Weights of a small CTC audio transcriber.
Model: 15.8M parameters, log mel input, arch convnext, norm layernorm, activation relu, layers 16, width 320.
Rows from block 2, named by matrix and row number. Rows with one number belong to one neuron. Each number is 128 + 24 x the weight over its row's rms, rounded and kept within 0 to 255. All counts start at 0. Numbers have three digits each. After the name is the row's rms in percent of the matrix's.
# fc1: MLP up (model.blocks.2.mlp.fc1.weight, 1280x320), inputs 160-239
# fc2: MLP down (model.blocks.2.mlp.fc2.weight, 320x1280, transposed), outputs 160-239
fc1.967 164:113053139124128135131121144189139124119122107136130125130147116111211109126125141138107132121120118135126137131129142133126141157131127129115153125132109128128156127169132129130128230119128129136128128136128150127126117134124000135125126138
fc2.967 155:121132160125129128129159049126120126124138074123091145128120127128128127141123128080126130130139128190130130127128129126149129132128114147128128122129127230125129123131131125127127127133135110124127126128138128142112128129135127128128098133
fc1.969 183:008127135138134133191130126127126130128126111128116128221129122127128126131129153128127127128246124133150131123125129132129125129183129011127249128119127123127126125129123125128127132128129127120131128127128128123140128131128141132128136128
fc2.969 212:127124128137128128120125127130128126129129152130131129129129128195128127105126131133130128132129000118128130124128128128128128128122128128099000119124129128129202128139153128128131127131128127131161242126127120131127119129153151126131130118
fc1.971 276:126120126130144128133127139129114129127031129131128129132126128123128124126128196029139116128123123129128132128119128117127127125152128129123129147128128128129128128136130155126127233128120134096127128129127034129131129131095131128127121128
fc2.971 325:129126112127128128121110130131126134128128133128147128128132131124132128127128123128127129121128114128128098129149127126131127129128137130131128108125129127255128127127130115132129132127129116133125125128127127127128127125128123127128129129
fc1.980 171:070125129128117114124156129158147148124133145128125126129122092126152148127146131129130125129125133135136130112119160103123128045128128128139129117129124127131133131130121132132119123124162140128138128127132129128110091159118128128124128127
fc2.980 190:128113057128125104220125129125123127128128125127129144126119127140117127127166136134128126128196132128143121124125129118112139128127128170123144094129128128102138128126149123115133129128116129138128125118100127130128111128110116078109126110
fc1.983 155:129129127128128124127160131127131119163127129095129135127127128124133127129126131126129124128132126130127135128171116069129128126130137113126128127117127129128128129162127129128129133167139127141130111130127129128120125130127126127126125130
fc2.983 160:128132127255131128185128128111128127128129114128126129128130127129121128129126128124131127128129129128125123134128126128125124128129127149129147133136131128128127138119122128127167130137128128133124129129125126139152128133130128128128118151
fc1.988 193:129225124127160127127124123124131138195128128132124126127128129126128143118126126126128135059126080128128129123129115128128127135255131152132127126126129128126188146120127128134135128071128129132130123128129132130130097128124131127130119132
fc2.988 212:126127128129090128128126144129128136128119126141059142151128128128128125128121122177129130116129124255128112130160151128128121132195124052123101129122082122131128145153130128128129127128128137127127132136130128114130128128129166127128129125
fc1.996 216:113127146137128125128130127128243128116132127128121127135127139126147131145122182182122127133128127128128070128126082132128128127127138138128129198126122108126138128159101126132126249130132128119128127132134125130123096123137096134170131124
fc2.996 202:127178125128142131150127125185117120147132133122123120128127126164128122130121126118129139124176126127129129131127065127124128133119122129128151128128131123128128124129137126127128127128169128129125128137128132125128128128133118128129128127
fc1.1006 145:157124133128136124124129128137148123128106120128130133130126117130118128120127143104101136128127126126136130134128163109056103129127117127123102130143133128082112134142127127128148164128135114058128131107128103128126121127192129155125129125
fc2.1006 151:129129127117126126129126123129099126088135129128129122128126130143137127131128127129128133129128135128128161128126130083126093128118169127104076119128127127142128099147128129131129126130146072134129140113120126152124000132128128123131128127
fc1.1010 171:129129128125127125070131129128143127129129126128130087128144140098129126131132128131126106118255127130123128126124124131129097127135124128116120128130128130135127128127112126128146123125128130136136128127131119128085136133130127127128128127
fc2.1010 183:130087128128130135129129129123216128128128103130128124128130129139127128131127128129128128128129128135127128127127136130128128129123127128128130123128128125129113129128143128128128167117134123129127127134128129128128131133129247128130127128
fc1.1017 288:128109129128130134127127136128138121128128126128121128127127127128128126126139126147127129031128117128123106128128128128127129129132129128118061125128126131094153128128128133128126127135128124127123128085176118127128125128125128135124127123
fc2.1017 249:128129121128134125129128128127129145121139128180128148132128123128129128128106144128128131123125121136126128128129128143128127128130123128118080132127133127129122129138128128129132128115128126128127128127128122128129113128126134000127128128
fc1.1018 180:128158124128126128122125131124133124127137128145130129126128126156122151129123124128127122131126127136130131129127081131123126107085126128129133138129124128126132128132126228124136124127140137134154127104027131128112125129132000112182126144
fc2.1018 201:136133119129130239118137128128133136128128126129131135134199128116128134131128127128126113126125128139120109128137132148119128128137124128128128091128132135127139131128126131127128129128127127128128128125128129135128128118130132127128128106
fc1.1019 178:129129129129124130153125114143128144127126233129145144133124120134128105114154138093147134145127181131128134132130128000130128143128128103130155129122127129121132101122136128138128158128139127131125121129127115130139128139131133168127120151
fc2.1019 197:129129128129122121135122124122128130129119106130128133131127124128124124133129128132133136129131132126127128128112132132117125131126128128125129139128128127133093128127128122128129126255127090132139186119128134131127101125150135127129129125
fc1.1020 216:122126133130137125136128127125127129130126112128128130131127119128130136126142123117153148128129133125123115128131128126127129128127125130130128130140124132122129134113136126132123140129130132098127145134120120128125128128128134131126124128
fc2.1020 198:141125122140128128128128129127144127176161128128126133133210129130133128128213129127154216100136124129129125128128128145134128129133175131125127115145128124131145110133128128128128136128144128128128125131129125129128129128126137128130130127
fc1.1021 153:124149255113133128099143125129129129124130124129124125128142164123132125128164127129127130127120123129125084126129000134128156127131130128130147124132128138127129131128124118130114139128127126121126125128081130114130126133125129149142127131
fc2.1021 167:130255128128129129052129138126129125112126125129128132126094127128131128086128118116123132128135118133123128129134127126127138127140120128130192125128122126129128184172129129128130131125168141089129134128129130128122130122129128255121127111
fc1.1026 180:130120127132126129128128127252127127149128162128127125112128127124125123126128128128128129128129136126128127127129132131141108127128128127129126128126131123135120131128126125128132160138129135128127137100128128126047129127129128129126127132
fc2.1026 173:129136121135206129126138123125128124116131128104116177126124255090127125146126128129128128105134174138128108140126135128128124102127138131128217127128170136135125130131129128139064128127137130128124130187128098129127000121129135129187127121
fc1.1043 193:128132126129125164125124130127120126128000109045128128129229121127132123135128125146122042132115072129128128108146132110096127128118137128134131126127128153128071130117141124097137128124132154120122128127073121134130129090126126131110125129
fc2.1043 191:135127138122129137128128128123132123124131133128128127170133128131141078140115136185119135125139126122117112128128128179119128128126129205128130110128124075129092160140124136070151128119128128126116141127130123040127128128126127127158127095
fc1.1045 157:123138122112134139081152128128138128124144123133130136141119155127119115128130127128138089124131121139096113124128128132130084128131089173094054108162128120127128135110147133128128128141137126124122112128141117152130128127079154130131103112
fc2.1045 150:128129120112125129109118126132126174123127127127127136133113101114129161128133124122129125134128154127125128127116127129129127128127132123125111131129171127125121128129130140128110128130115114128165127129133125057121111098135125110122128146
fc1.1047 244:128141126129141147177127114127127128200134127126124129129128128128127136129124140128128135127128118128116148123136125125131126128190115129128119137126128132126189139127128128128129127122123084129126095128188128135127034136120129132137127128
fc2.1047 176:127128124128120112113120129134129134136125128125035195130129127000131124128122102130130128131148128128127125129127127130129128129143128086128128131122085148132127129129126126128130127129130070132126129128131161128131090128129191127131125130
fc1.1051 158:129112128164127128122125128255128123166090129118124129131128124128127097128127174075122145126128116130162122136131128081128112139102135117128118129127131146095128129098128128124126127129137117126128128128125124117128104125132128130124129146
fc2.1051 145:115127134132130131128139130139144134117142128133138121134127160125131156118110127129128176125126128110119129135134128115129122128127129116135128106144144128133117127128130138121151120166255115128128128000128126128128099130125130128255127119
fc1.1056 180:130129124128129127126238136128121123126131129115123134107043138128130128137162162130121082131128130126128159142148128000127128126126128123126127127128128130128128128133124145128128128123128124129126129130129128126083106133128110086166127128
fc2.1056 182:158129127255122128131126124126239128128128129136127128133127132129066127128130127126126128129129128125130131128116128137133119133124128200134155127128128128128123128127128129130135129128135130074149127128137181139155127131114127126098127130
fc1.1063 186:098128129125123124108129128128127124127131114116127121128123130140119148131126127130128115132125141128125129117122130126126107124121128129130127088128129126128127128131130130128112111124129129161144129130091129129113172163129127153131130141
fc2.1063 142:131130139167135129144049125129118127134128147129127128129128110153123105131255126122130124125148130129128118132128127101130128127125131129127124127128114139163130123123130125128131107137122135123125129129089127131124145128128128128137127025
fc1.1065 188:132113126128127126255128102187033112128133126128205127125128132141130126133157124127128128127129132127126130126154135123126127132134078128109118130128129123100126129130075131133126130114133128127140131128139133130127126079130112128149128128
fc2.1065 218:089143128127133128130127135128129127128128130113127128093124138128168128132127125200126134136142128128126128126103114128131131138131130133141134136128129128123129127124131127125131123129128122134131128127127129129127133128140128128078129123
fc1.1066 114:128142125128123006152132116113128129126123126110129127124127116149147126116129177136128138133117138122127128120119127130142118112120127132106125143128128155138127129130120127126125217133129024128124133126025129131123155120128131129112124122
fc2.1066 107:129123129127125128132127101133126140125115130131141124121132140118047139097106116128131134112126121128148127127121126129137146130136129124124255128109135130133148122119169128122091142108133123129140125131127138167130100098131154156165126099
fc1.1067 219:128137131039128143139127129163132127128129126118132130128137129127119134130128129137118130128128110126128134129195134123128143133208157123128128127125129139165132131129128128130135128128129139127127131128129109129126164126129128122130130148
fc2.1067 152:121127128131121124125125138129128128133132136126128128133121130141133127150099116140030114138135129129130128130127114127129129255149110206120130114125123128135125109130133127128128126129128156128119103128129128103124148127130124134126127101
fc1.1078 212:127128127115130124120126128128128138129128134128128128126126127227136127128133119134129118128139126132131133127127125128127121126118130128006127123128127117108129130134130135113125129128127110191084124131111133100131123128104128117173123104
fc2.1078 224:127131128130131129128128127132103128114128128129122130129127131009130128131128125122128133124170127137129129128128127126128128127126128133255142099128127159128127128132132141127127129135128134070069124132126128152128128134128125128116128124
fc1.1089 208:128130131129128127109131130128129117135129128121129130128126140126104128128128128109124128139128128134129116128121161017128126129126146099125130127126129129108128135132128129141128133132131122124128128126129052124127122129189132182153123183
fc2.1089 209:126100131126128127128126122128127126126126120129132129127128129128128128138128115125140126128129131128103130123075131128128128124128126128122031130129128128129128127129128128120132130164126079129130136128116132188064099132151128128174128112
fc1.1092 140:127080128125123127129119121131125129153124121136146127124126129139119131106133120107131130124129127122124125126127127127128132127129118162165127129130167152060123141127129128128129169128123131126144132123112135118127127117141130131160127124
fc2.1092 190:208123128128128129127129129128164124188169123126125132187151128122129126129171128125132180127131125107128117129128137136128128142128172128128129127142128111129135128159128131148128170127128128128128128127129128120127130118128150129128143128
fc1.1095 116:127126183123133125176126132136128153122111094123128130242134128128093124131148129124133137133125126127149227128152131132143124167132141000126255134131129127128130132121111122106122244133158112142123128100122136143133130148127131148129132120
fc2.1095 113:106125129131128123095111121137147113130131210127131127129128134183128123126128120126144160126130183086132131128124063128126128134121129132128000127130139131128127122131137128128155124131097124140167129023175138136096125130132131125133122128
fc1.1097 180:132128124123128127132128161123128146123126128124129136129255160088126127176129126114196138196134128104125129128123129011129142128130119130140128137121128129129126127128130121121106128128129129124125120126127129157127124127176128086129133194
fc2.1097 167:127120127129129126126107125140128139123123128128133130139129129121125128128136125120135107255106138128134162127126156130128126125014122128124122129128106129129143128130134128133128125128145117128134201128139122143127129128146125119114138121
fc1.1098 152:127125127110128080122129124129146130127127112125071127125128192129128155128174180128153108124107118130077127128127130128086127135127134127126130128127127123128159127118070128120217080126127128125142128126106137131071129135127121126124126145
fc2.1098 172:128128129126131203129117127117128128126130128128129125129127101130139128128127128155181133103127123128130126127119128123128127126123130137088124119105041122128134153126129111128148128139126127126129132128164128130129137123129124123122143119
fc1.1099 203:128130131198128128101128128123101122169117112122132102128147119129132127128128124138128127131125125129244127128128120127128128133128130128153130127129128130128136123122114127128127131158142129125136102125128129134128109132130127131119129128
fc2.1099 227:128127128054128123126125130123255133128129128128129128121129121000132130127127140133106128128195137131215125129129128129129126128128127127127137128141033133129165146129127131129103132129129127128135128127128130166128094128128130115077132128
fc1.1103 224:134125128128128128128201127130128137124138130128130142128125130130133127121134128127253126125129157130130129102122129127133128129124123127117150170127127124127122127141126136149134128125179129105127133136151126129128116132111129103128128126
fc2.1103 212:099131132120123127120128161128129168173129130129126093129128127117125133126136128178128127131136127127128146138091193114127132129139128122134128117127131043097128129126128127098122084127127121127128128125130135128120127121129129128072132128
fc1.1105 216:128141128115130128149179131128132117128089135128125123131170173130129127130112158128127118124139128126127118126122128098127128128132189048130133129122127128128126129135128127128118110127106129128127128128127133127127125128126127130123128128
fc2.1105 221:129128128129129132126119125129129126128202128142127128123134144124118127119127191128127129128128000129127129119128132125123126128109126129124128119126127122128127128128127129128129141128128129129134129124133143133129128120134221128119128129
fc1.1107 173:141122125127130136128127128130130128152070127137116125127154131109140097133128128043237119129129127129107127127136074049128128130141137127171145138111143130134132135128127121130129128132128255127149187127121129128128127187129122111179121129
fc2.1107 173:124128127174117134125123132130117128125128129128129128127125128255128128127128132126126130136123130137129136127128129128138077145070127128126127130123140132130128173130135157130122129127132134113128129133164125129123135124128124126127131129
fc1.1109 152:128128138094128129132126128139132136125129128097231129128171107127128119130127164139141115129124128127118128127131131129127120066125128136124108127128129125116131129128130113122139162128128103171126128122129132060134127163128132133158126111
fc2.1109 150:130124151131121107124128122126128156120136146113118127127131129091121112123173129127113127128134128129129128178128129125125135128112127131125143128130065146138095129130136130136132166127128255136126127128102129131125128126130110135129127131
fc1.1123 152:125133110108134149128128126138086124129128130070073130128123129137128186128139131125135128129127135162128130128124128133119130126115122085128150130127123131133128127127128128126131113182127129139106153128123128128125127124129047117128131128
fc2.1123 155:137135142182126131128105128159128124128128128127131126128128163129127128128115125126168128135127134123133124097127116129132122127134130130116128129128127135135130064128116128129128128150128189127141128128126131131128127131113126128239128128
fc1.1132 149:127081125132129144118127129136125109159126136127129119128119101124130132122128128127128127126131125126138127130112142131144126128085128111125121129128130098128124130135109136123126133131130095123128128047128122127011128129128127130128128139
fc2.1132 171:129131123141255128134131129130132127128128125126115128127078148125136125140117122113128131113129129127143124129133132118128118128121123136130156124128141126127128127126128124127091128128151126125119144130126125127121031088131127130135128128
fc1.1133 191:126133116110255129126128129127109127128130123131128131128136118130130130127133126128128119128127221131131127132003130138127076073118124126125128134130126128143113132126136129079127128131154132129137128067116127128132125127228060113100129135
fc2.1133 186:137125122129132180128211176127129124128136130129127129128123127046137124129129128130126127128141128112114105131128130128130125129147128127182127131038116128127128130133114128127128128129128129128128127125125128130128127128114129128128136127
fc1.1135 206:126141138155130128129128128196128128134117143123128128211128137128127128118127159065128125133128125129136128127128152128075127150126133127129127128127128129119125128128085128131128122099242096125126130128139134119113118126108129128127127146
fc2.1135 211:116133161127162127126128126130128129129129142128136129131121123130230129123019127130129124128128125112127132127127134122123128130128142128128051117127130128112113129125128128126124126129124076132128123097127128128064129130128141121124127126
fc1.1139 207:130138129127129131135128003126128130130092127143118126203123128127128126128125128115157127128128122125129127125132130129000128136140102119128128140129129129128127129127126119155130133127129129111255123112127126128126129127190131133133128129
fc2.1139 207:128112133128126125113129137141112124128128142116129129129083123133128129128128128128128127127124128105128129129130128096255129128128139129062130106114131129134066126131131128125130103128131132132122235145129135119127129141136134121141119126
fc1.1144 182:128237114126128129135129122124121130128039130127127130139144128103129127123127128148139138129128126126126133128160125130131135125137152128128121131129130124123123136103132108141198171126135141128128121126107112132129129099142128136133127128
fc2.1144 193:129145124126098127129126128129129127147112132125096130128108128128217128120143081129128128128131134120143128126121127141126128144121134129074154128126128132132128139013128126089123119127121117124128125127128125129125129113138140125127128137
fc1.1146 164:121130123127129128128113128167126127129128143132125137130128115134106130199111127127127078127127134135167126109128127088126146086099127127136145092112124143157127125140127129126127120155128129128127129127128128128131127128113129131125127129
fc2.1146 221:127128132127128128129126132129131128128127100127128132145152128041129127133127127135128127104199124127128127130130125129128128128089128170134141136128136127129128147128128137128128128121128129130126139128128128103123129128128127128126128126
fc1.1147 176:127125128127128128120123130130129127126175130128123135134117128118127255094133169101122129128130127130127128128127124128132097071123137135128139172136129128106129128127120167158128123125127131135128157137129121088130123130119105125131129127
fc2.1147 142:129128138125124231124127131128123126127127129128128128128216208128123131128125080132128127128130129129128136132105128129131136136125136147129076128093150134128142096128128128128135134135133127124128128128128137128128128123128132120127126125
fc1.1149 176:130139125111126130133126130128127113126137148114104129123125123130133131076129124053123126091126138131147159126128132128109135126140126129120123113161131128136129128126128255128128126130125134128127142129129132112128129121121126132124132122
fc2.1149 168:130129128128088128084126128132129184131130130127131130127131127129123128128156128130124129129129129128118170138125141150127208130139128171127123127128137131127128213130129201120131130150135128129128128155143128158123127116117133128130129128
fc1.1151 227:128146129107128159137255128128124124128127128127126129135135119128138130128144126130131128127128127127128128126085216128129128128126126127128128129130128130142125127127128127127128126128128155127127128142109126129128128128128066113127131105
fc2.1151 217:134159127130128135128255199123128115128130120127127129119085129127132131123128128128143128128151125128120128127127130128130119128127128128134127132064132126114128132128076124128128128128039123130136121093127128197125073128052132123131128135
fc1.1153 235:124128130080124140132128128130127066128128128127128133128127129128128132127129128153097129127118121127128135128208128131129165126127190127133137131129130127141129128043126127128128133127126168134128128129131057130128128128076095128128129128
fc2.1153 213:128126129129120104128120126115128129130128111126128128149129129131128095126128118137127129129134125121119128129126118126128130126127130147110128128128128156131129128128133128128132128127157128129128127119151131125127128127131128128121110128
fc1.1154 200:128128129103128128128127130128128126128143128125116152128124141116121255134165120113112162131135128130128147126125125099128117088123134103130127114128128127123129124108131135126128120131127123128129126129122126124129118178115129126125129106
fc2.1154 190:115129133123128255129129128129120128127124135129128133127147135134124126128127099132132128128128145111128127127110104128128128129114100128128111129125126127129128128128130128129204140127143127128127128128137130122058089157145123126131126126
fc1.1165 158:129129128129128130128127124128126129255120123133131111127156124128128127129124255150122130130255128130128133120136129128130128150128136093120124119130128142130118128129112127095125130123123143125123128123121128128109130140134126128140132121
fc2.1165 174:129095127128130130129125129122149128128127099130038128128128129128123137128128128119178129128160129131128129105127131128128127148128096127180129130126127128126127128128128125128131131129128096129133128128135128084128132129253128127133126129
fc1.1167 165:128095126128126117112123127127147104112128128127128108121124127128130129078129125137128110126133127133132130127000145127115124126128125128129117133125121128127129128134111127125119124130129128130128099107131128054119230126143128123126122127
fc2.1167 220:131128128128176129129102127126128127204109131122127126128083126128102127128129128131255129122151128128128128127007118128127128128128128132128130139114124121127130128132129128132128126128135132129129130125128128128124007128132125128128129128
fc1.1172 169:132141128000132127128130126129128130122127129137128137127128142128130126129120128128128129123128138128129127128115131125129123003126124136176127126118129128128175128123082122177121126130127144127128116137124129041128147130131130131128128121
fc2.1172 158:129129129149073130117128132132128121124128128107048128129125128130126120124128123127128133132129125124128128227128128129124131242130127130129125128125128139128124128129130127129132112127128159127127118128128155129131155117127134132128127128
fc1.1173 170:138123131132127151034129125128125124128129157187123128123129127144133103125134119128128128124230148127142126126127130036136138124124120125129137143127104168128118126148129129125128128130128137128129129121121154133123125129167128135130124138
fc2.1173 169:132127129128125128127130129135129161129117123180126134127129135128127128145127128147208130126132127128127128128130130125127128126128130128127128167127151128139129130128139129131127128137127121127131150128083129131129131133129132203130117129
fc1.1177 142:129160127127132129122122172132121128125119128132128130129128135120096130200128126132119125129166128126130132136126128128129131071121134128132144120140130128127126130126123126125130132153129149126162134138120129127141123116129078048121127127
fc2.1177 197:130128129114129128128128128123130126129127127129128131136255130022130145129128129147128139112133120128127129166104132129127131129118128150134131141136128135144129128127130128128128128125129132133136129127129122127120130119128125138121144126
fc1.1179 277:107119229129128127128128123134000081128128128129125125123127125132127128115128128127128128127131125128128127115105139129055139113126128123128081114136136128123131128128129132094131126127109117128139127124119121128128140128133130252111127137
fc2.1179 228:129163129128128127128128128130128129128128126132126136137134127128128119175128139131128129127131126131116128128128129129128128233113075128128168135128182129123128127121133136128128128129130120129125153128128000128125134121127129129136108126
fc1.1180 195:136126136130115141128128121128130127225128115116148125128129128131148127120127136190127127128120125128113098128129122128111129128126128129114125133136111103119000126128129128128160128050124107128117189123132113136117130126172127129129128131
fc2.1180 190:128125119127170163127141147115129114126127127122143128128121128152128121132123129112128128128133124129128130113126152152130128145128112128128160125133149112129021128135136128131113128129127125125023128127129129129127128124137126098174129126
fc1.1186 190:127121121128126042127237144128128127125128133121130117128125128134137130000147133130210118132123131131139127138126128128126128132125126135129128126054129137127129128135129192128122123133057128142127128129107133129134131129122129120120132124
fc2.1186 190:130126128125128120129128127121128092130124123144128072096129128131121129119129128128155126134129154127128179136128128128129130129132128128125120128000124128127191102142129147128127128130128128123122247128127125151128128127125128138130129128
fc1.1187 153:115123124135132159128125129129135128128140126111128128128124128128160128122097125134127141141120124131120127100130118130127121138126121103115128127110120131109101102139129133128130127136091096131137130139122127119128154133205115123139128131
fc2.1187 130:128125136132128127155128118125125127135125130151129095139132129126136131130120128135136128127128133148118126121145131119130127148131105128128129128128101126128115118128118130136133127114129123134128127129127128129129128151126106119140128128
fc1.1188 249:131133126125124105084093136126119117133130130124128128128128127169125138128117129128124118072128142130139128218131128121131128129116129129128132128129132121129128127128127144125124128131135129130128124128135131127124128039134131102128130142
fc2.1188 194:127129129131146131128128128125128127119133126125128198132128093102126123133125130127089085115127117134128162133126144128119046129128134127124127120122169125127128127128131128127129123117110130106128130128128132128128125129127131128128118123
fc1.1197 230:116123130134132129127129125135128128122124134127123126127125130129132114128000127128124128129127130130129128126127128128128134132138128128127129124078131121137130127178119183129132147126129128128128126176129128128114129166132126145137123134
fc2.1197 209:127127210075110000129128029125125128128132117127059147128130125127128127134134128129125130132133125128130130149126128119145128127118118127126128128129144128127127127145241129131174126130155126129128126084000129128137127125128061127135183126
fc1.1199 193:134126138130129128122127129127129128125133128130115126130128131158126129125100129118129127128118127124139105126128126128131121114122121132120115129122130118127129128131128129169129124104134127115102127127150096114084124135130128138136127101
fc2.1199 158:161128136128127150122127130125127080126126128127128130127127128129126118129130125114128131127129128128130130128128128128173163145129128128128126132127137111129116130128129157137128163126132155128127130136127128136127133132133128127127128135
fc1.1205 216:129075128124129061126128246140184122134128128127141129124128141129130124128095128129127125121130128131130128128126128128127128129133135112239131128118126115133119128127126141130128130127128164128233129124130124120079029161118116099128128168
fc2.1205 194:181127130128130113132124127127128152163131123127130135151128128128141122175137128132128123128140112128113128133130127136101129133128093128097132127107128039132140130130129128128128127127127117128129131126118130113215128142127052128125128156
fc1.1210 175:128126128127130107135131115132150126110127129128127128129121136194128128126133142113130132123128141126077106128113118131127128124144117127000129144129128132131102139127114141157197127040127121133131128042129128129124129179140068127128128133
fc2.1210 189:083120169127019125128121254114132128128126136128110127201054130128130156209123123180129135105127140113128039113128130141099130130128126130132128141129119128128104139127126128127128078130128129130128128123125134128128123128129168127127155000
fc1.1213 117:121136138128123137128128129119122133130129122128074171128140128126125161131124128127128143130124106083127148126125129129144128116126127121133145142116136125123127128128132104127111129133128138113127118112133128044129120168126128128133126107
fc2.1213 110:244129133199131128169131128043129119130127126132130127134173127126138129118128127129128130118129128121116119129136127226128129127124128162125167129123147118134075129132126128255127148127127123129125126126126181128128128132141128127128125133
fc1.1215 193:129124128112126136126124138120129110128129130129127126127000126132135171128131128130127129110119126131119129128073131135123129120128121128128130127128128128127121129128128255123101107132125129100130128129108123130135128128121127130132128119
fc2.1215 174:127136131139124211126122122157128141127181129132126129128216131121128131127129125135128128101130128128131140129133128127137128139129128127126128125126128132129126190128128255148129162129129128110138126125128134140128126128129127128128130127
fc1.1216 194:124129137146135133129128133129243123126131130142119127130126135154143124129128184133127124144123130130198109126106130127128120125129189128138131111126129108133136128133130128138129128084130134128121121131130127128112125147098055135149127132
fc2.1216 165:126128127142123131196124111125109129127129125126121129128118170125131112132117070159121128127131129132132125132126128119136142130133125127130119065016129128130129126131131122128126121129126200136121100118125130124126255127130124127129128127
fc1.1218 132:118134122126127129135125127169133108128000131157122128127134130121128127127115123115125163131128130130128133129128128135124136127132175123130127132137128127111128128123127113128124175134113131130129127130114139124133127227128131105127131128
fc2.1218 063:126101129130125176124131169145112119107123149130125127119043128126128138117130129098126143133125123144161176131126131127119130136130127009114107121114121133135156128072124119103109097128127128105183128124100122128100130128131170121112155147
fc1.1219 196:127130128128128131135128124128125133131130126128126128128127122130128127130131128132189128133128128128125131122128140125132128127117126128159132128130127129131129129128134128134127129132129136128128139128150133120000130128131128128125135128
fc2.1219 263:129133128179136130133128123124128129128128125128128124128127128128127128128126131083196128129150128129125128128123124144128084122128130130124132129128128127128128041142128122129131128129133177128127141129128133255128096129128141126253121126
fc1.1223 197:129111128142126161133124127144129126126129129156110125128127130119111127142130129127128135177128130127130127129095131000127133118128116111130200153128134129129128131120129123086122128128129143126114128118128131159125133120175128129132129128
fc2.1223 168:118127125105148128124076127128134133129127128134137127129130126127128139126118079128146144213128128133157138134126147127129126077118128129125127126128152127130128128126129139129127129129129122133129119139127134139127129126128145121112255125
fc1.1226 021:128128128128128128128128128128128128128128128128128128128128128128128128128128128128128128128128128128128128128128128000128128128128128128128128128128128128128128128128128128128128255128128128128128128128128128128128128128128128128128128128
fc2.1226 015:128128128128128128128128128128128128128128128128128128128128128128128128128128128128128128128128128128128128128128128128128128128128128128128128128128128128128128128128128128128128128128128128128128128128128128128128128128128128128128128128
fc1.1228 147:130121127127128148139124148123139134123128136128129141127126086128148123124130126130127126103127131127107129122131133130132129134125255127127133037129129111129131146128129127129126123095135128136132126133122129136128128123186128128128129128
fc2.1228 139:128126119130128127124129121119130144128128132132112130127127128089088111131128141102128129128129138129236132124128141134128125128129111149204128119149122128127114125129128127126127000128129130126127122166128121140097071128151129127124128128
fc1.1230 186:125124119120129128131128128173130129130128127131129137129255128129148127128120113134128129104127117128130128117138133127128124125129127127131123132133128124136141128128143130000136127125124131130127167127137127130154121134115128128017123124
fc2.1230 164:125129148116131137149130130112124128134124118128126128227123131105137083186124127116128128128128131114128158124141128128129128128128128140128133150128114128126131132140128048028120124121124129131097124128131129087129145120127129114122131127
fc1.1232 108:139130124126129126128142120127127128135128126118127128125234118125144133126125129132129131131128115137128129126136127132125129130129127049127125122133128135137113128128126143105132125142115128106126127125130137125128127125128128129136120114
fc2.1232 083:130138129130143147124140140138127128119116056126131129130131132121123110127130133119123127133153132127120120129107133128121128122084220170126109125122114130115124121128203138072126104148142130128128130130130128128118125129138129125255108122
fc1.1234 150:128123128128140135130128136128171126127141158113128133128128129129136140097159126125126133135124121128128126115128125127130129128128246129136128100147128026129131128125132128129195122126132128139004130127130131128111081131110118133097127171
fc2.1234 172:125128129129136129124134130111125128126118127128121128128129128119130130129124000126129132128116129124128129128125131128135130125128102127130109128128127128118089106129131131125118000136127145137106109099119133127126255129126128126130128128
fc1.1239 231:126128128086186128128127129175128129127128129127129136120128128131124131124141126127126150128126128128137130128132111129126136128128138128131128120132136130129129127122121131127128138156133125103129140130128131128128127145106122127129128128
fc2.1239 218:131128130173122127128125127128127129131135128127128128130124128128131127128143121139128136131132120124123129128128114127128130133146129128128131151128127126130128118130149124128135128149128129128138128132130129116128129128129124026128124131
fc1.1240 239:119124128126128127128128134126126129127128126130123136126125126201106127127128130125128133127127114123127132141134134114128128000122128128128128128131128130115123127107133129127130153131128124128128127128120135131129128120126129129101128131
fc2.1240 257:128098092124222140128127121130128139058175128128129128126129204066153174130124095107195180143123127127128129130130128077126125128127128127125104127127127211128127138089129131131137128128128128126126128127128133128133129175128114122114142157
fc1.1241 218:128128129141129119128130138130131136132069135120122128128127132127128152129129178135133129141135132127129128128119128128130147128126159128128128163124128132128127129129128118123126125126131128134128125127128128127121127129130126097133129124
fc2.1241 195:124130106128127151127129121129129127128128117122127123129129089127119088128126126119129128146128124127128128128129123128125129131118127133128127117135166128109129117129255131111129127129127128131109129128129131134128130067127126128090145116
fc1.1245 199:128131128131115082126124118146237129133128159126135127139129135128145122135110131127118174130128165127127127130128076122128124133125137127128123168126129124128130138128129129127136147128126120136152121129128131129128128131129128141244123126
fc2.1245 185:122255125128140124127133051140129131137128132126124124130128127124127129129124128123128129148132129131128129128128048066125127129152128128137130124127131137137111124101134123129127138128131124128120120133129130132127105129128124134116105126
fc1.1246 183:130128128128117128128255127128121128129132127128143157127130129124131121127093129130195128155158131128121134128124121038133128136125128135130121115130125125098128128049128128128117131120129122127131127127151124149132133121125131128242130131
fc2.1246 170:128128081118130129125136126131111133121097132128122128123131122115060128119128127127127128131127149215101116177114128128128132127120129139140126126128132129128129098126131127128100114135128087126133128181122128128129132096129137133124127128
fc1.1249 220:116128176132126129142128126128154131131127149225128128128127130129129127127128131128131122110143124129126128128128124145189134128145162051128127126127127123119127128129130128149128124128000124124127130130147128128126126128116130139126128128
fc2.1249 237:128122134129128140125135129134105123126130130129128128128129137128129129128128166126134191128128129127128130125129130128129127130131118127125170129113128169123128129128148140128130055128128129136129127127128129130131131127128128128133128126
fc1.1255 209:130124128128128128125145129124098121127086146129126139128130136152138132128126128087129130133128127128120127130107126099126129115127133128173128127122129116128126128147126126127128127129128159131133127125128128129131128179130104134137128125
fc2.1255 236:129116130128128130172128128128132131128000131127128126142128128128116126135129128079128130129128128130120113128128128143126128128129125130045128132127130127135128140128127126109129073151137131129127141132189129128225129131128157126128125128
fc1.1256 178:128123125130126127139126128128125132128128128123110142127113127106118195128113129082127132135121088125128128130119129128128127126128128128141143128126128128114127131128129128255125128126132128131127129128132103128148134130104140129228130116
fc2.1256 175:128132134129127128138128120016132128129126114128128134138166128131128125133129129132128129124130129128125042129130128219128129127132125152127137128136130161131128255145114159131125128128128127128120126117140130129128128147126129095124128127